Rows from block 6 of a small CTC audio transcriber, named by matrix and row number. Rows with one number belong to one neuron. Each number is 500 + 40 x the weight over its row's rms, rounded and kept within 0 to 999. All counts start at 0. Numbers have three digits each.
After each neuron's rows are labels from the 100 clips, of 14848, where the neuron reaches its highest value: "responds to" is what is common among them. Only what is clearly more common there than usual is listed. The data: short read English sentences (LibriTTS-R). In brackets: how many of the 100.
# fc1: MLP up (model.blocks.6.mlp.fc1.weight, 512x128), inputs 0-127
# fc2: MLP down (model.blocks.6.mlp.fc2.weight, 128x512, transposed), outputs 0-127

fc1.444:467515596539520476392536432599536539499531478511537539531497465478494515431511539482466501494529460472444497586475431499546511522549506523449453492459541471464546477530538511522517500465504426514568427511466505549516590442399513502510517517471505528542464499464492500544445584549426516499503471505495494510506553469441516475449459437481469545489505537492540574478506439529524488502493
fc2.444:448506463506535508448511514544490453513532493483506406541468430463450451524544590482434531450529485383456483514454386518503485513462480466501535511423590543526505480504501521541488447495487509514506464484525488491556509466440562499436524541600481465478529534457529485512458504521450526521551493511448474565426566453496586479532506512488500469509477506504575490489505460535508483457466
responds to: the word "be" (47); the word "could" (43)

fc1.381:495522518530508466504508456506567448498567612511493507519454485431486496524484487420518474518472525501492435409479542489513526545444495595498509506510465561439523503501507528540502461456464506542430440521528481497519501423502441474531481524482450555436444602555513520579536434482540561484549487525560522529444504502512541488477497491522491492515451406492448494482480467515509598481533
fc2.381:575502484462485431512516499494500459535408481429504511506514572521478512409472487476501487440527443436504533505432489484465493490474532469567440476464611440507505503480497420525541533501544478488522571567477535557488493497519521490464570505529498469469414465495525524489539523448491517450458527495420489506461517513445539543489588537464574510482552519490518511487567505558491422543546
responds to: the word "to" (42)

fc1.7:474578579448496478536495486487539530606503514488538510493529522507469495512492406508434571509488517556536512437497546495512514463436542468496473505552447476428483490522478447512519543541532497503547476437478490442456516508558559506533486552512419515478527440404455548580460455459521495519484458460518467526533449449545528439514539519492505465481513553447480507486543527468531412576536
fc2.7:516475516563419493526487479448434479435515555516487484482482538521564529510520587508538452519501525469480501534488441476465491534456503561555514472523494516560603514493494544565400462499502537522418502479522501567533520444424481526449494496451533501474494591526474578532492574519499491440476516536562465560513527461459504486525514549566465474472547475547455521541514445513437523504447
responds to: the word "and" (28)

fc1.64:537555441486521469544452481573593473519450495491498518495454540532430484497447566445483531487462511492570529514422461441513534560486480444515424496581527550504469548526466510531540504492462435493575428514493565437541540507472484556490556523527473528537513472503475459515494396563482487460485434559500577493496529438492568458456535485524499497510443536482496522558478477478493492504488
fc2.64:438507459512435520502491529561537517472513502441495480485512471450470516440574527491465554495451472546508558506494480532598580521474495499503531500389532469469503454450515531485462492512555561542519510559520538470546516521506510511482545564506490532437489444543522400445546519534525518485456511516506436508528557502494456461570563478529438546511488388526505560448535481525573515543476
responds to: the word "and" (56); the word "he" (27)

fc1.185:430513505516474534475520478519525574492453476507430528468569481358465511494491503484504471494465532495442436482501552478439511475495537597487525418507478531481546534509529526572584510496535447625509467508492490498569509458575577498532483542483412528477426508521499526497462457470491491491448553470509468518461454510471493533492505539513517493492514517486553592518509457520494439500498
fc2.185:534448496423493520492480470550476500520538507465513434550449558471491490454489557469467435495495500553461456439460459509460519445511476457496578528429388545489476527443466519515539533489498499499479522483579428542466520455542447468506555582503487480537527458527472480527449455467499477499527586479446550496424505526508481461449538541497444546528482526458565563545492469563561469504461
responds to: the word "to" (69)

fc1.443:562485508441461494472542532499453457484467507461519573446549486444477539519505517554555463512514449567509543556476479436561504541483516527484490500530512489600499505489540509494525468567528485544540443538428540478551508487491510522564544534454512567468523468466482545521424532453536446521526511540507474429499465467466491425489472408474550532435448478541484544449482534396429523490513
fc2.443:475498514521451503493569467456496482542473520467543522490543466555524515499536581503585483448517494422531541532454539459441503472561585528540508479514514437569476578496459472527469503509430456440538440538443551499461486470490508545485407430496481473504473473506484558478521544554501536495478497528490472451494477458472421573533447445463513481467508479486523564484436544427534504455567
responds to: the word "replied" (27)

fc1.27:490503460540484522513532515543457474530511519508474469457436565440423601526495490485491454502426542537435547455513520536455552496468520527517508558490539507535540516492493463516486465556526480524501463425570488513433491493481466485482472505485490573489489481489501509457503536444508550524544432487508607494485500444507510550500552529498541512642564471516461479428476490437411483464565
fc2.27:523478516529445481491504575508424523503482505534547519572503510479535421449485481420465528489524439510594430467539466485495465442457469575433518451452503494395483494509500548522491482462524469512509596462488499489517526555511464487497570519538461465576505439593512510500496533512508503525438457433523588457466532524474537484534478533449495455488531479496573578493515502546508528490518
responds to: the word "the" (87)

fc1.17:528486451371494526497542482533590505470530519451465527485522518475458574535461513523497446496489469526477492526490511485529498468484496465444571471535515457460536537487558485525499571511510497444524520501552522474537489470472517473466447481558466505444537548546460525562539582488556414453571491532530501471425451511540538526475466515441458405504570573458529463560515461525501491438496
fc2.17:555472499546456518498544501450515501501467497497526573516447548486471464506519521470519504512476595560524517504453502518497487513564499463431486438519502409424439477500491450444471460419464491485554584479488433515508451412473545574503462455570541448501453497566511508523479463539509512523464474441517536499544543489498488560496458457512491536489464452461527592409448519518537545483530
responds to: the word "he" (32)

fc1.465:461560472546546499519554482549589509542528524457566517458544522459479459467481453521427510499538530443557504488501584521497594528468468433512427493517575536524571497457482514486507499547465489507480495505420439551475486526470513512561520528544461540501491441529499465592493409509457486474546444525478487518505525450437502503513462425498434555447515523480514521533467437492512431502469
fc2.465:489526405485503486481534518561519477479482524474406495502543525421514543503532458556439571498437579518497477537503530511504515504514471429540494548500518516448535535468445487437536512590577540523499527609494540438464520536543571425513497618523515480484459446489498484505522433542519510465532512483456473440460489459478502436541430451517504477483524479514476499503495439486490541528501
responds to: the word "and" (41); the word "you" (38); the word "if" (37)

fc1.376:492544479463402500462565566512493466587455458498470479460503490496490557529533495504378546520551478496497525543522492500439562484476516480552460492436514453510563498516443525513469485587514403523597497483547468477484465495513489447499546498483557537563554444494453502443487500484486557507533485446456579458542517496507577494469465575479471511502565461541479511476506471502511515446479
fc2.376:537436481546410598445489512465488515521474485469583506495474494480402457476456455419443503512518489597512515487459563512454579456486457581499506422462444506482533525491496538526502509446502501556518515510447465535518503495406518532552546428520455579557484450562522527451491504526537485572485538457519529504486476525481470499523451438497448470490452507523481490470469501527472477518515
responds to: the word "the" (88)

fc1.328:506540501554482464503463482494453555461555429495505519578505520457409545516492484502492476457567564556528475534390477518489536531516476469450492535521452474553610477524472477571474427528506447494483442466489484501440497517458465577528448487488501546528536496456500585510524435549505494480450504417454546536562511519512484471474558451529551552526443552515458491515500525517471530459509
fc2.328:512516467414525537549525474491439507506527564502516517423582544510581446540529526470461552472462473437503446392621518469511488500494474514573578545507447469538447495519484487500481506453548553511467474456544486483489559559475494492540486422471537467487446516491479531533476504526527501528545494489491409401469476443542512553480461508470439526506517471497521529513480467530494517557515
responds to: the word "you" (56); the word "have" (25)

fc1.33:479438535450529470508515479431500478471566527446488492456557426500536419536449510496521528546465509500507493515493538516518528554445530574494452492492560493436498517514462493550512498476521468474517440541362531483472471575457482521494481539558462563542486473506414477525605509513496489564482519462501560479522473484547576525476499424486502530508465538514520530406557527496513450458541
fc2.33:486576480488452471518453467567612487461490521476498454536518517526481578461559467454463469466492512495574500482512491538550445434512452503540478536476509564535540547502477504548548472476525520555496531546583381481537612554474482547469501609469536465487502521537515494451514559439477518478500467454462486446498481545443492492497452468517486466495510472497508442548439473511495486492528
responds to: the word "and" (64)

fc1.194:474436488427506453546442475504506515484492538497513537491539506529525456527443502524471498484468541537561477491432522484515473561409543504496481503546438514524455475491545522480536428539494455509510470447477468503483483452545507500522487515477550617533486538546542387465487510599523451474473509439388579566513496483520537476462534501542529541456527456503522571546550476480448484479544
fc2.194:441520469490470486537452600530563527477505491510527469486484465510484487472530478503483507524516471511507536458549473487489554525564482551491557557445488448433468555479522478530543494428454565520535570538467461599475515584450509494505488576548473418525492575438484537510498500460563491486497487546533454480493492544531422517493481521427544529515461480474622490486503551515539470565473
responds to: the word "to" (56)

fc1.79:514411461583479494517475474544406490508489438486428504521562482445447430479460497446515463522498533566558575521548557548534499570535491502542583520540521437516561527509492491531485473499544455470558517515532442463488509461512532482581494472433472548497544475507428469462508480470476567466461509512525430522504544542557492466446540498511449544510425478471505547486465509514472488451544
fc2.79:442557496467521451541486477507413450480472435549489451479478567523535541419497516539496432458488478553537449468569527497531490507433548468487543417543573494397471544518537478478521507552445419504497511455486487470488474467470530565468451492438532486514483508449481517584569490490438552518502501409480446483466474508529505477446511528490467512479514528534452435473478443503546500508459
responds to: the word "to" (50)

fc1.471:482481509490550455498584492520474465488481481449484493490465499478534542541530488503521522519512550545588483429437466538491493550523533473533529539347550467577508463435520474518576519529459464541506504483439383496522460505508496472461489489488573519480445506515465504520576544507507497483462568529497490470595500520457470441551441548420519518489477468490509572502514473514517519443498
fc2.471:434488423501383470468432542498516444497551494490507504455459521568554520485559527443475440558444483499520530446467461516538463549544462535439545520436475453498499522492482467549522503516512509517478420506453481418564566476537526451478568422494492534435436489485466512529526499510488526482541538537470511562467483459504466467463478461495508502510483562497456525391518512509503544542441
responds to: the word "have" (37)

fc1.369:470555453516532527581535498516495528462476508508505437502545473546411493466553546474477465518408567453505507531562475445535484505502506509476500486473490481558544513515505505478462504550519491554529473424501481459495488488419500511517525450507601550529472539503468539526458567469453499509631499534415492467468420483497604468531462451484489454477478546490508478489606500511469519503472
fc2.369:494447510552472472433495536525405511570490581617484504483454472430514483486458499447516531485506475521522522503502476469481578445542483470611559606492493484481504520523449496552529479600511554485474493472495509536466487443454463548510438470446477489511488571476504475460533550479544559451482534477511491523530557442474494547461488573500530480521567506512551528453494514528515513484534
responds to: the word "he" (37); the word "did" (30); the word "not" (30)

fc1.161:494552529556500494497454478542502542456521475511518470520473544474455526571621467556421436503545532495506513501456527497565518537470505516483493524507485458491494523517445524548528445441471540527496426472473496422515499504454505471443538540511587505516545504532486493518470440495431576536515481524413451465485499522517553472518516467514500479484529587434443561493503512584512470409416
fc2.161:476495478474499476558524529423565465482496432536470491382509514508525484500515496439513508457501498518538424543565515468521474450483490482559519505484438553473462491565435542488406530501428482517487507507504493498459469538580495541538461502428513530503469576522531517403513539495489504420583552468560552457479578449512451494509504489544460546548469502528540467569506471487470471480483
responds to: the word "the" (50)

fc1.143:535563518593439442498505473480398454503442510537491535460501548487443566505529487534512563479574493529489539495539497487466456466449469519464488515481463504440518452450528514530506596594503393452482486532526539558514417474488506559515483469546475543484458494476536554517531505512469563488497505477492474542452454476474566494551539493445522584443511483525547461458474482522460545484474
fc2.143:502511568495518523514533510573481493543458471494534464475520523483559473537456521606475535501516478593524554518455550486497498489449453553485541494526487459468451491419500525494481524504498472437534515516414487509452521484488485457545451456491429573437561510585522495571506523496469481543486511529523428492568480599498432471492428519470562528540497477469428514517498511595461489491545
responds to: the word "he" (28)

fc1.94:493571522543519521523480448563523472434476552478455483483469499468473477552498486465537501489433461440329520544525485495487488467491494537420456476555543488490489486485527523473450447598473519521442509469512515498556531574487450411534538435545511519497466561515478479479567538481479510474515477493476537571439565479522544507479516525533534533453450541572482501508527496513471499525566
fc2.94:454547529550563509528396447518489393515501496476479409447463514508458507483520443522480447516507509497451495460473561518491460527509456537523476535541471498508470481469483543466476473552450519472504463575524497454540506549514475486490487433503493479460586485499509462526573533427471495530570437537493546456435444468523468534537468604487513452563428519493478499487521518446439538571500
responds to: the word "me" (35); text has "certainly" (26)

fc1.200:499494632530549542482544480505474555525550511492489540447422518516531467436482526443486486586539483539529498539468454522450538519446473544452454417457465460454524475438542512519512490523459459520465457552469491521492538503485546487531533536474462520456540571427542486505581481472485524487512522482590506453462448429468487538493519549512491501555442500520478595446533514506481442541493
fc2.200:486482459471555524479566534494525466450490456517432511523579514487587470621529476576470491485460470423468501554526495485490481475456493449425510503592486548501472491574451533490534467478499489493513568462590480486492492496495522537489499471525523494492471467494496520495557451469508466555492515461404453548540498508482516429579461496424468495461532510497556497492487395578521514505503
responds to: the word "to" (34)

fc1.235:426502473486558529531510499476539511545488499445443447460473525441478530565479530434469464536479455500505452469469420538453432541493467514499483514446460461491525532493503561485493561407515504518515498465499563489556530514601503547546464554432472494509483510498427544502497534533473443506469510488533485542514451489467485561519533595476523518435488611470463542499579470518553572486527
fc2.235:510551476504515511497528473429513460494441510518453511505512427483493492468532524555588514497488550543553467525469467449470530561567542523567489526590415454494527456486470424495464531505530427453482555506507492460518454495492494489591527446524457477536483522497469448456496448521465517519522510538550448540494428493592603455467452510545563492507471447540510504496486459489420556481471
responds to: the word "a" (31)

fc1.474:435507515481492514468522475454457548478446514502495533490557506480458502490509425482523508486500452556488467513413621501486523482479438487508487440495486513581435465552483490514550569456490460493458502492509433481477602502522549509536493474505504516517474528440500485506440574511536485499504559526494472435446476491523493496508484573605498557507553451480438501464543529616511596486491
fc2.474:536515530558578443533501549511542538600480506493443473534571563499503461446510461566493485495406502504508521496533502581494499542523509544469487499561467501487477531505413486556397553570493526492481500577485496508496580529529441454530499473504551475522500524555461436525522570459572429514466497503479511545509484505530454503488530495507472548514511511447447434483573491562509459469540
responds to: the word "you" (48)

fc1.131:518538511543453528444543533534549454498525438480499462432488526472509469521584508513491430490424526526461478449548473528490487504547482470520487500515486506495512498456576613443584521454506486431504555487505449515504505509549480497494460375484556556493470462484457495429541533451495503463472534512488456535526552492578535505473520543581536444429494562543477536544460487447454504516505
fc2.131:574488587503446565526438513535444479470455477483493504618475500490598492497473568540466500522486480506534483490491399499530496544499420457440508456500506486500518562528492436434487536486463582521496545498505536549588473485474469535485520487515425456473497611513485461455530571542463527466518446545520434520489501546463482417457528511480516533510503535486490525518487500506527502467474
responds to: the word "the" (54)

fc1.68:465445459412456506531486550452553548560541500499516498493495426488494501532478480475556410444539514513460460539595541468584487596527476570544446440450490460466543524544484522482511506479464475449506442479548531513486535516518527502495489562521539513494486576480462509585471466521495535483527552532469484519470532507516520466480471507463460383510516564530536488446455437555513487454493
fc2.68:592519515528508451550548562517515490521517520517541463525461563435421431450415477551415550509485530508525499450481517510560477534526484503477505476552545458514518566477496507514473582467539451531463510540507448517586527431506439445510480459497529521518489470580542562507466556533532504529529479429449489562506527451509560592542471529496504496524473453501496460506531544551546537524474
responds to: the word "me" (72); the word "you" (34)

fc1.355:492484474477500526530430488487548491438544506524537479515471542426465504558433572447470540497450452451533567528491515488469463525522483487490481564484454469450501559484525470542488465492485482423531501548484530554531447548473536594517549484486582546511457434470542502526474560441587480472550523524493531500561465467540497540492425428504527551475472552394498519488506489450465566488487
fc2.355:535551501477527512563468527508441458448532544545493425531456525477521495494534540528532533499471546518480515541472547431478501536533395591539411473529427437453473544491538604456427502500569453471507515531536509532481528497485544477518555512561595521537495488500519529494500485476504457512536532469449473471540539514472480589523447479514459502544461546488497466484480528477446584452503
responds to: the word "he" (65); the word "said" (42); the word "her" (29)

fc1.351:566558515494416543494540499490441600456541564466493601479560516487547466492482494448505490562516475570485534491446465505488601497438446478519455476472438457462439548536490433493549478473459500556499475538497483517474462540504467545552514500467439526408479505427478520490507503507460510541556525437405541501478544516506513471504529463508465566508510464562521491539497470522503538543506
fc2.351:521539462460527455479464546499458544466426495545472443471544455543512506502452426498556486489559579500487553467508541484461473453622519545575520491549536519464533425496492489492403446523525509479510492484460544516494519436529557490429494416554549483492555551510524479468470515495499490495559475445475499509514570483531563502428422491476494451490514554540501498502454545463475525444459
responds to: the word "i" (62)

fc1.87:490491563510551477547470459428495482480550533492541524546505511452513442470471482417529514539590499468544509538442613487480472515457513435482477569514440504470465482548511502418488441477486474469505501516577508533513468498438488497518534525515533538505432456499490505501579534520534580412500541532518492476501534474583538454553516586527450485464446497459485490537472542475500410459504
fc2.87:490581545507490465509510544533423481564498477559511447467531556395507477513573464497479490455543526474500547475513512482485559474475523537551419491453480450507524467578479557516440531518492506505459472514540497529448565509502473494565470515471565495412520510524418522533487535452459468581467555535554506424538482495427530579444489530466506518540497445528561487442522545507525492522500
responds to: the word "me" (40); the word "him" (26)

fc1.286:487533443550512504516480471545492506501570523560462562532544473511456501566555578510475437525477515412545522481465452466542484553542491528450498529457520477560463516521430454609499443489426468515474510499500540527503453519475438517423489531516526496488468474496488443491499538550524521546506513446563484435486521434533555480549467505549552397493437554442448505479462539512475551502497
fc2.286:536513479459576511564483497484540501449491421503574457536529558527440542596553421448539525448506546523484465483542593454471498460422526490513538485497481497475549462475603458478528538509498492489555471432472468396525556495567478484485517541460465503562466485533564513520515475445478526464486503496470512521519518457544434544509470513487522572524498482566521511517528432532464508506473
responds to: the word "have" (42)

fc1.35:540497467529504427520508507491481482477481503514488515484554509425506532544525462561562551464418455531493438483479404497498541560493431519490500503470578499471549483483515501501578453616482505517538461499490500523448474497452490465504552431520478554486522527510460586440523524534451541524571521396554477537532500517492452489488519517597466453480542512457493435471493486490576508440505
fc2.35:536483531486505486534566509466534486486451462478560462424521471481493553524533515521418516511557494508505473481488502513578505488574512488471459445419515485467521472451461462490506520513492560494493541485445538450418484520516495488444585545489503451569552583525520465465561518502530552518435519469552367473461493535457464541462489434482499453509520452548421546453446479465531505513461
responds to: the word "to" (33); the word "go" (31)

fc1.81:443551541499532496455441530509524544407451516488511534448483457409461396506449530481475501457590538510501443506499546501495500553489498518563529481449486540512470567520537510531551525536521538583386508498507476488510498571457558477513461566505431510475435521510490520548488580475507532514451522431472490491456466506490509487428517514527538532556489491490500482517539426570538479488455
fc2.81:523452491477484524478489455568413462494499479436508459485495537549423481480554454426548451559415517583482443431449481496480509400485532520433527526538458527540502457493496520578577511475543491455507501524593447493468449452507497457555549483506482457552464505502486497438481485527505463482481565506540558531484472460457501488535550485457539513480483572478527511554507491573509510451473
responds to: the word "to" (42); the word "you" (41); the word "do" (28)

fc1.189:512507464528534469557443441581481537547466514517411562574462552466444499465476569535483513535380551614472532503513460449479575460495461475521459469553447475515515487485527566488483472476542445503515504526459480535527463500520536496517421547522507541499496549506504562513468481500462484456518531504438587436493527486475514489548438473475500517507423509491537494506542558492484512457440
fc2.189:505461503533453528502467492466544457449508502440592496482446488508533459524560492464512513545572483532484489500493593527511509432505533484449482462512525474507531547496415514460496547518467569493488441450588605462492486459460436536534504463517536454535470470432503502527552485471576544495524543528516515535423539480535523526503497480549495481378541455503543552543519532408518504482486
responds to: the word "i" (60); the word "think" (28)

fc1.374:495496501458537499476535532471514484488498500503469486460477556432519517523522547466499530535479402471554478473491531460544514513555466571522487442498526492543440541505405505482527535394510447447556476494521492492505508539471484493523507545540492514620549418545543490447524529450523526382396543501517504482472561468523584525526505461491493444492462540540558468456539474521526461493518
fc2.374:493519507538424499522442436524525465478497529495523486530451425506521412518527515548470509481536467466471491506562460510455449537469584482487411504510479536482495485479603478491571458569475542483410552483544523443534528517553449455458474463584566541412445527503499496548447414524497481552482501558570528477496501497501490511484465466529541542492501466532477445567536519485477504510528
responds to: the word "there" (33); the word "very" (29); the word "is" (27)

fc1.56:534487452461475471490488450509536550484493536556468468497516495470548532470530565466508478529470541419473526561444463536504533485569604440498441471504480442483530519535520537446590471553429519538501562513545414461441441482497469581507564494497493571474552491505507475533506480490470551475467494519509530530464511502462525555407439404512502466509475536457499587532503485505537466486496
fc2.56:443503518467475480482543479538485500584460484495483497384487474504439510517491387563456508442474545468493433529475445498536448493476505529541574460510517520584495551471474484576476479549577449464520501499487574508499505498477450509497477491537485540515514525470519498516495470587478420543495531445403518465486493430485517437514484456457496483508497510504526489478464519599404496480454
responds to: the word "be" (31); the word "shall" (29)

fc1.477:513544455493495491499479444493482560514517447542498452461424528454461466536610549448519479500497602513479530479509469443500525543447495435500426486475472531490521603488489485473473434460498476516487492479520515476546509514542484553509482500508506507574540532471521547509530433534434621515525457506440591459443517525548470461533497419552531544475450535515489487452528555508476535464512
fc2.477:466437491420471481477525509541493426526449542513513464503539506482574505509482514503425556455475488484505543457503491465483556487510453463532596505476472570505571409581440470537548548502542476500518452485450505486462559522468516486497449493472529535459502500525513573503436587501545530496525509547468493426427558532528440495544522543503488461483592510488543550501534539586499547508494
responds to: the word "there" (29); the word "was" (25)

fc1.65:489403482514489506487556493549522478482509482581553539472534496458519497512409496477485441525480442486539484480442538561455567447548478520463513441562452480509504550535474422494546458611536536488431531530470435590504495507545498444425531475448498544477493509525455551511557446485524475507531486470475548466509482441482564554487529503540507540528586471483476478521524503543469503439507
fc2.65:555579492531506504550510486484421597431441515502458523478507517496506454486581480495555582482503500513562535484473505454508478524436582561471468564484559462508477528557520476501502494450455496525536477516475447426478439483536516447527527492569457487450437501484441478512431469446491481509527459473488483505488518517490575502514468456479511461405509542473531443473472550416568447515535
responds to: the word "a" (32)

fc1.166:474499452514526499490551418535560514479404514548461516468497511515471495518540565450556471570452516506593488482485539478514485478483542455495473452463520521523529561542465441468444492397500427496491469516545500457455471526481596500493454506522515564504436454517499421489550497473467547534485569542516458465459432484503514519535504593517454433469514511503511481541544509534509555507585
fc2.166:549491415471453468566440489424502520468573458522512504488492449476488487421528450471453427498494446523468515501597457529434542497537524475553486476529461441484421470503463483537476411524458563499490441498445502508554506596516448472480456493455582523463513495498504477504498509539551524528455553483480433438504444530500418454458468488520531441537502458492469474515498491457502489448486
responds to: the word "there" (31); the word "was" (31)

fc1.485:423549497371422499457548507482532427553544457483578532520527494462499561475503525496465483464516513490512530540465576525489527507523532528444475437421471470524512570503525506491486486532490503414523456484485456516539487543494411510548502490465524511520494497468456518519432472515555486503567539512513536545517416455492600492564536527454449387512499531557517512486511477514509520509521
fc2.485:541487468497472458477482449512437460536478417496573484527444525462449434447455504503496454482496524541477468577463485565516552545486483496359545504539492432460497553427466485468515542581484455479533483460533473493569523494523469486496457476476539501434447484524447479484405460519484517482495524493495493548497502470525559497459521522558532558487535465442492562463488490515568473412491
responds to: the word "you" (36); the word "so" (33)

fc1.382:454446497439529442487529519532446484515519478477508577509448494477475557569533571485514482508435473524489456506482526545556489503409488439519482467534504475456489580555538456461604459446508517549476465478441532531471480478486481634515517557461495520518439521545490475514505485509471473488515483520509612500467523537517537487558476485483521531550502481554484463489528515449379450511501
fc2.382:546469465437497483492515493614501484525471496514564544471539472532597445454424528546481521527535519499500471438488506442529517505546496574555518471528480462508460550521435547498461482561486523586458561565479485446468507507506456498528536530551509501497516513516548573440492551505507531504526464434504512550503476508424537529564495509520549595502559577473501521515488526515550414467545
responds to: the word "i" (87)

fc1.285:482483551488413508539476542500554501481478517518367554492517468492492483522524558471339571581467522530552435507456501543558518528532440528484466492503456496477493511547435474510542460476508508550550492481445509483486483487505504529572455452514517555515490502535525419464494530480534499533509510506555481487483473468521529512456535458478540488444503443523506622444471505475488545534527
fc2.285:481499473514486501447486416476554541506527542455596481487566438463422459506503478505515469503499441505434504522528519459437503518477538512555496468463532556506482470473506484491501524507468497448534481501557476522479533505487472493544521538406488477525416517421472499559476495536460464394511524548478526527522451536469480507528516494552466551560479438546517390540446460473594514591503
responds to: the word "and" (26)

fc1.158:510537535527564431526462492474471513533530519501534520537471605518521463583464549515445551542503454520461497439435493522544532532434475528472464491481507504465546510488519517519554455508556545465483511425466483433525483566516506382518522481457508566517437382441495485520501459553532521519550472520418477459533515504498558485497500466487585501549563517484489464523513456455466458470499
fc2.158:464483535498422496485551469470496457485449462507474523466534459490438466442499532486528426472493499535514523580497541483490515505537473456525490488581491459535485551548514469547422561465466481561485531456504540580543475444536484544444524472536484480443562625543474605497432521528512501455547537439455536523482504511504508495517520491484479428440491580545470550543525470556532480481511
responds to: the word "be" (74); the word "to" (39)

fc1.475:495585536480517514543496504543520488545529488560528522419545479482525404504536544562514508436467536493461542513528443443535570456468543535457501522568482507575537485429519457505550469465528508559555448526469455481459517547545512467482506456459449572448524488476468500468537513553522534496564484410508492449533476445505512485450456470503562414501497507534412492472528528453497511442464
fc2.475:571487455489495518536512503527439464495470468508468480467515397479533495493451555474481443453503564497477543503497458493513502445504581490511468522520518502578513436497487438525522492456529448422599529507513424463524483498516526493463486441450489515505487504520423444489533483553515514450478556452551478462586514508427475488526422505517551430512524570493405525516477547422552549482491
responds to: the word "replied" (47)

fc1.349:497507491442549506506616533495472581471487485504520588479555530497531494439427577554429508485532496464531467515474504570478507534533513467498425517493498376518470561482526516531539490487539514516477418505471477489445536539488468514492520486513501533517517508528431527422454488551487421437543464542584494468474491437480530544581504492521523498558515462511502487472511497464444508418494
fc2.349:536574510527486455539420452535507533518416514529474462568469468495465584496504469484467505561536525500572415444491484505481493467498497567513491584481489546487440553416557477575483561493392518620568491483505475502529478510485498451494495472489509476461484513557470499563521484500488519514491457461485477529520578485464515525553479499481388514468488513515544474550498524518537533507484
responds to: the word "a" (33)

fc1.221:489498477535585431540509481454556515458526481448476537477521501485509525600477407482527535533477470445518508486472417506431529486457510537530482465573482477493532483550501442531466500568433446533546492609503556538474442459521493530498488480529525479486472551472543460496469511474506554522504534482439515453525526485496518643485518569454500476509587483489443488453459478524542477471508
fc2.221:514421492462431509520476458546503509480513524578510487527523525499523463477506507441539466447570483533533482487543496546487525441572501586484473492428500442518500525477553559425517510501504539569408579429512484506472519534448461487553471483491418540448494468485491571498478464545468542473450468493495485531454440466505452397449537544541504535517514535554479547546519571530490488546481
responds to: the word "you" (53)

fc1.84:468445474458518400502528499538458422514534480536494519553480485480456564519462533520505388486528448546437492552398496464439586470483487532541476524506521510504556579541507408574588543520498491548450453499536495521489566512504507501584472486492489500503522477484466543495473549494539462431501468510485535464444485514495464471522498506469565520448540488473500549449513557511446532505553
fc2.84:527489536510524585390530499504500570465508498552508543515486566481557462514522493450513589545504541480533483485500554564440509527456500479518540466478557427558460546501417552533453459488485511483502474458527591439494444485492458507492396506477556518527452495523534487543505540540556575516468446478460512491511488489526460491501568464490525579515486549532521540522554502482482467419543
responds to: the word "i" (48); the word "have" (38)

fc1.497:495595486468493453488481538470462440507528466537447539540444460470497431547478445460524503488547446552483439505540483554472494453461540448506508472483519479551498517491571534408557543524474503521474516479463531509539527491492516525447597592540486510447459506489441444510475539483527521480505496537503476545553485443498514511482533603510511484397519562462525425565478591508507472507493
fc2.497:582527499482503456507457472526464449460439511473525397502495504434477471428524530495545479525483425512406453490541536501528482467385515520487440538550494480461493486483528453416463492436466451502458578514531483482460449602472452496519513529430534537468483520520454424522519497484539468467573521509496491449475514510470490432500557521514570474498535535500533507517531524488435473476448
responds to: the word "me" (29)

fc1.306:629501557466464509446462442431505473442485512461520521449541501486449534601535467579530472471465504528515498541542424401534426526484504478537486480542529450449546447487489487499494534504476504485464500455521474456570541551503488499539479497402464456480557548462478575562514561533471509517523574515475490475582506511507481507491506485520502510540507510491459472476525507503419464558521
fc2.306:448552480429488513496527470545461566515557475505456507502524495496508557467464567436478549517550474536470510474473550524490556414491489518477514561519494480614428504502535530466522497492524561542479506478535495593522454480563535531479585514470531598564510469444557503472459457519544494482535466531536520453492568481520476517476483515487518540412500518423587467560485492489479507443498
responds to: the word "you" (34)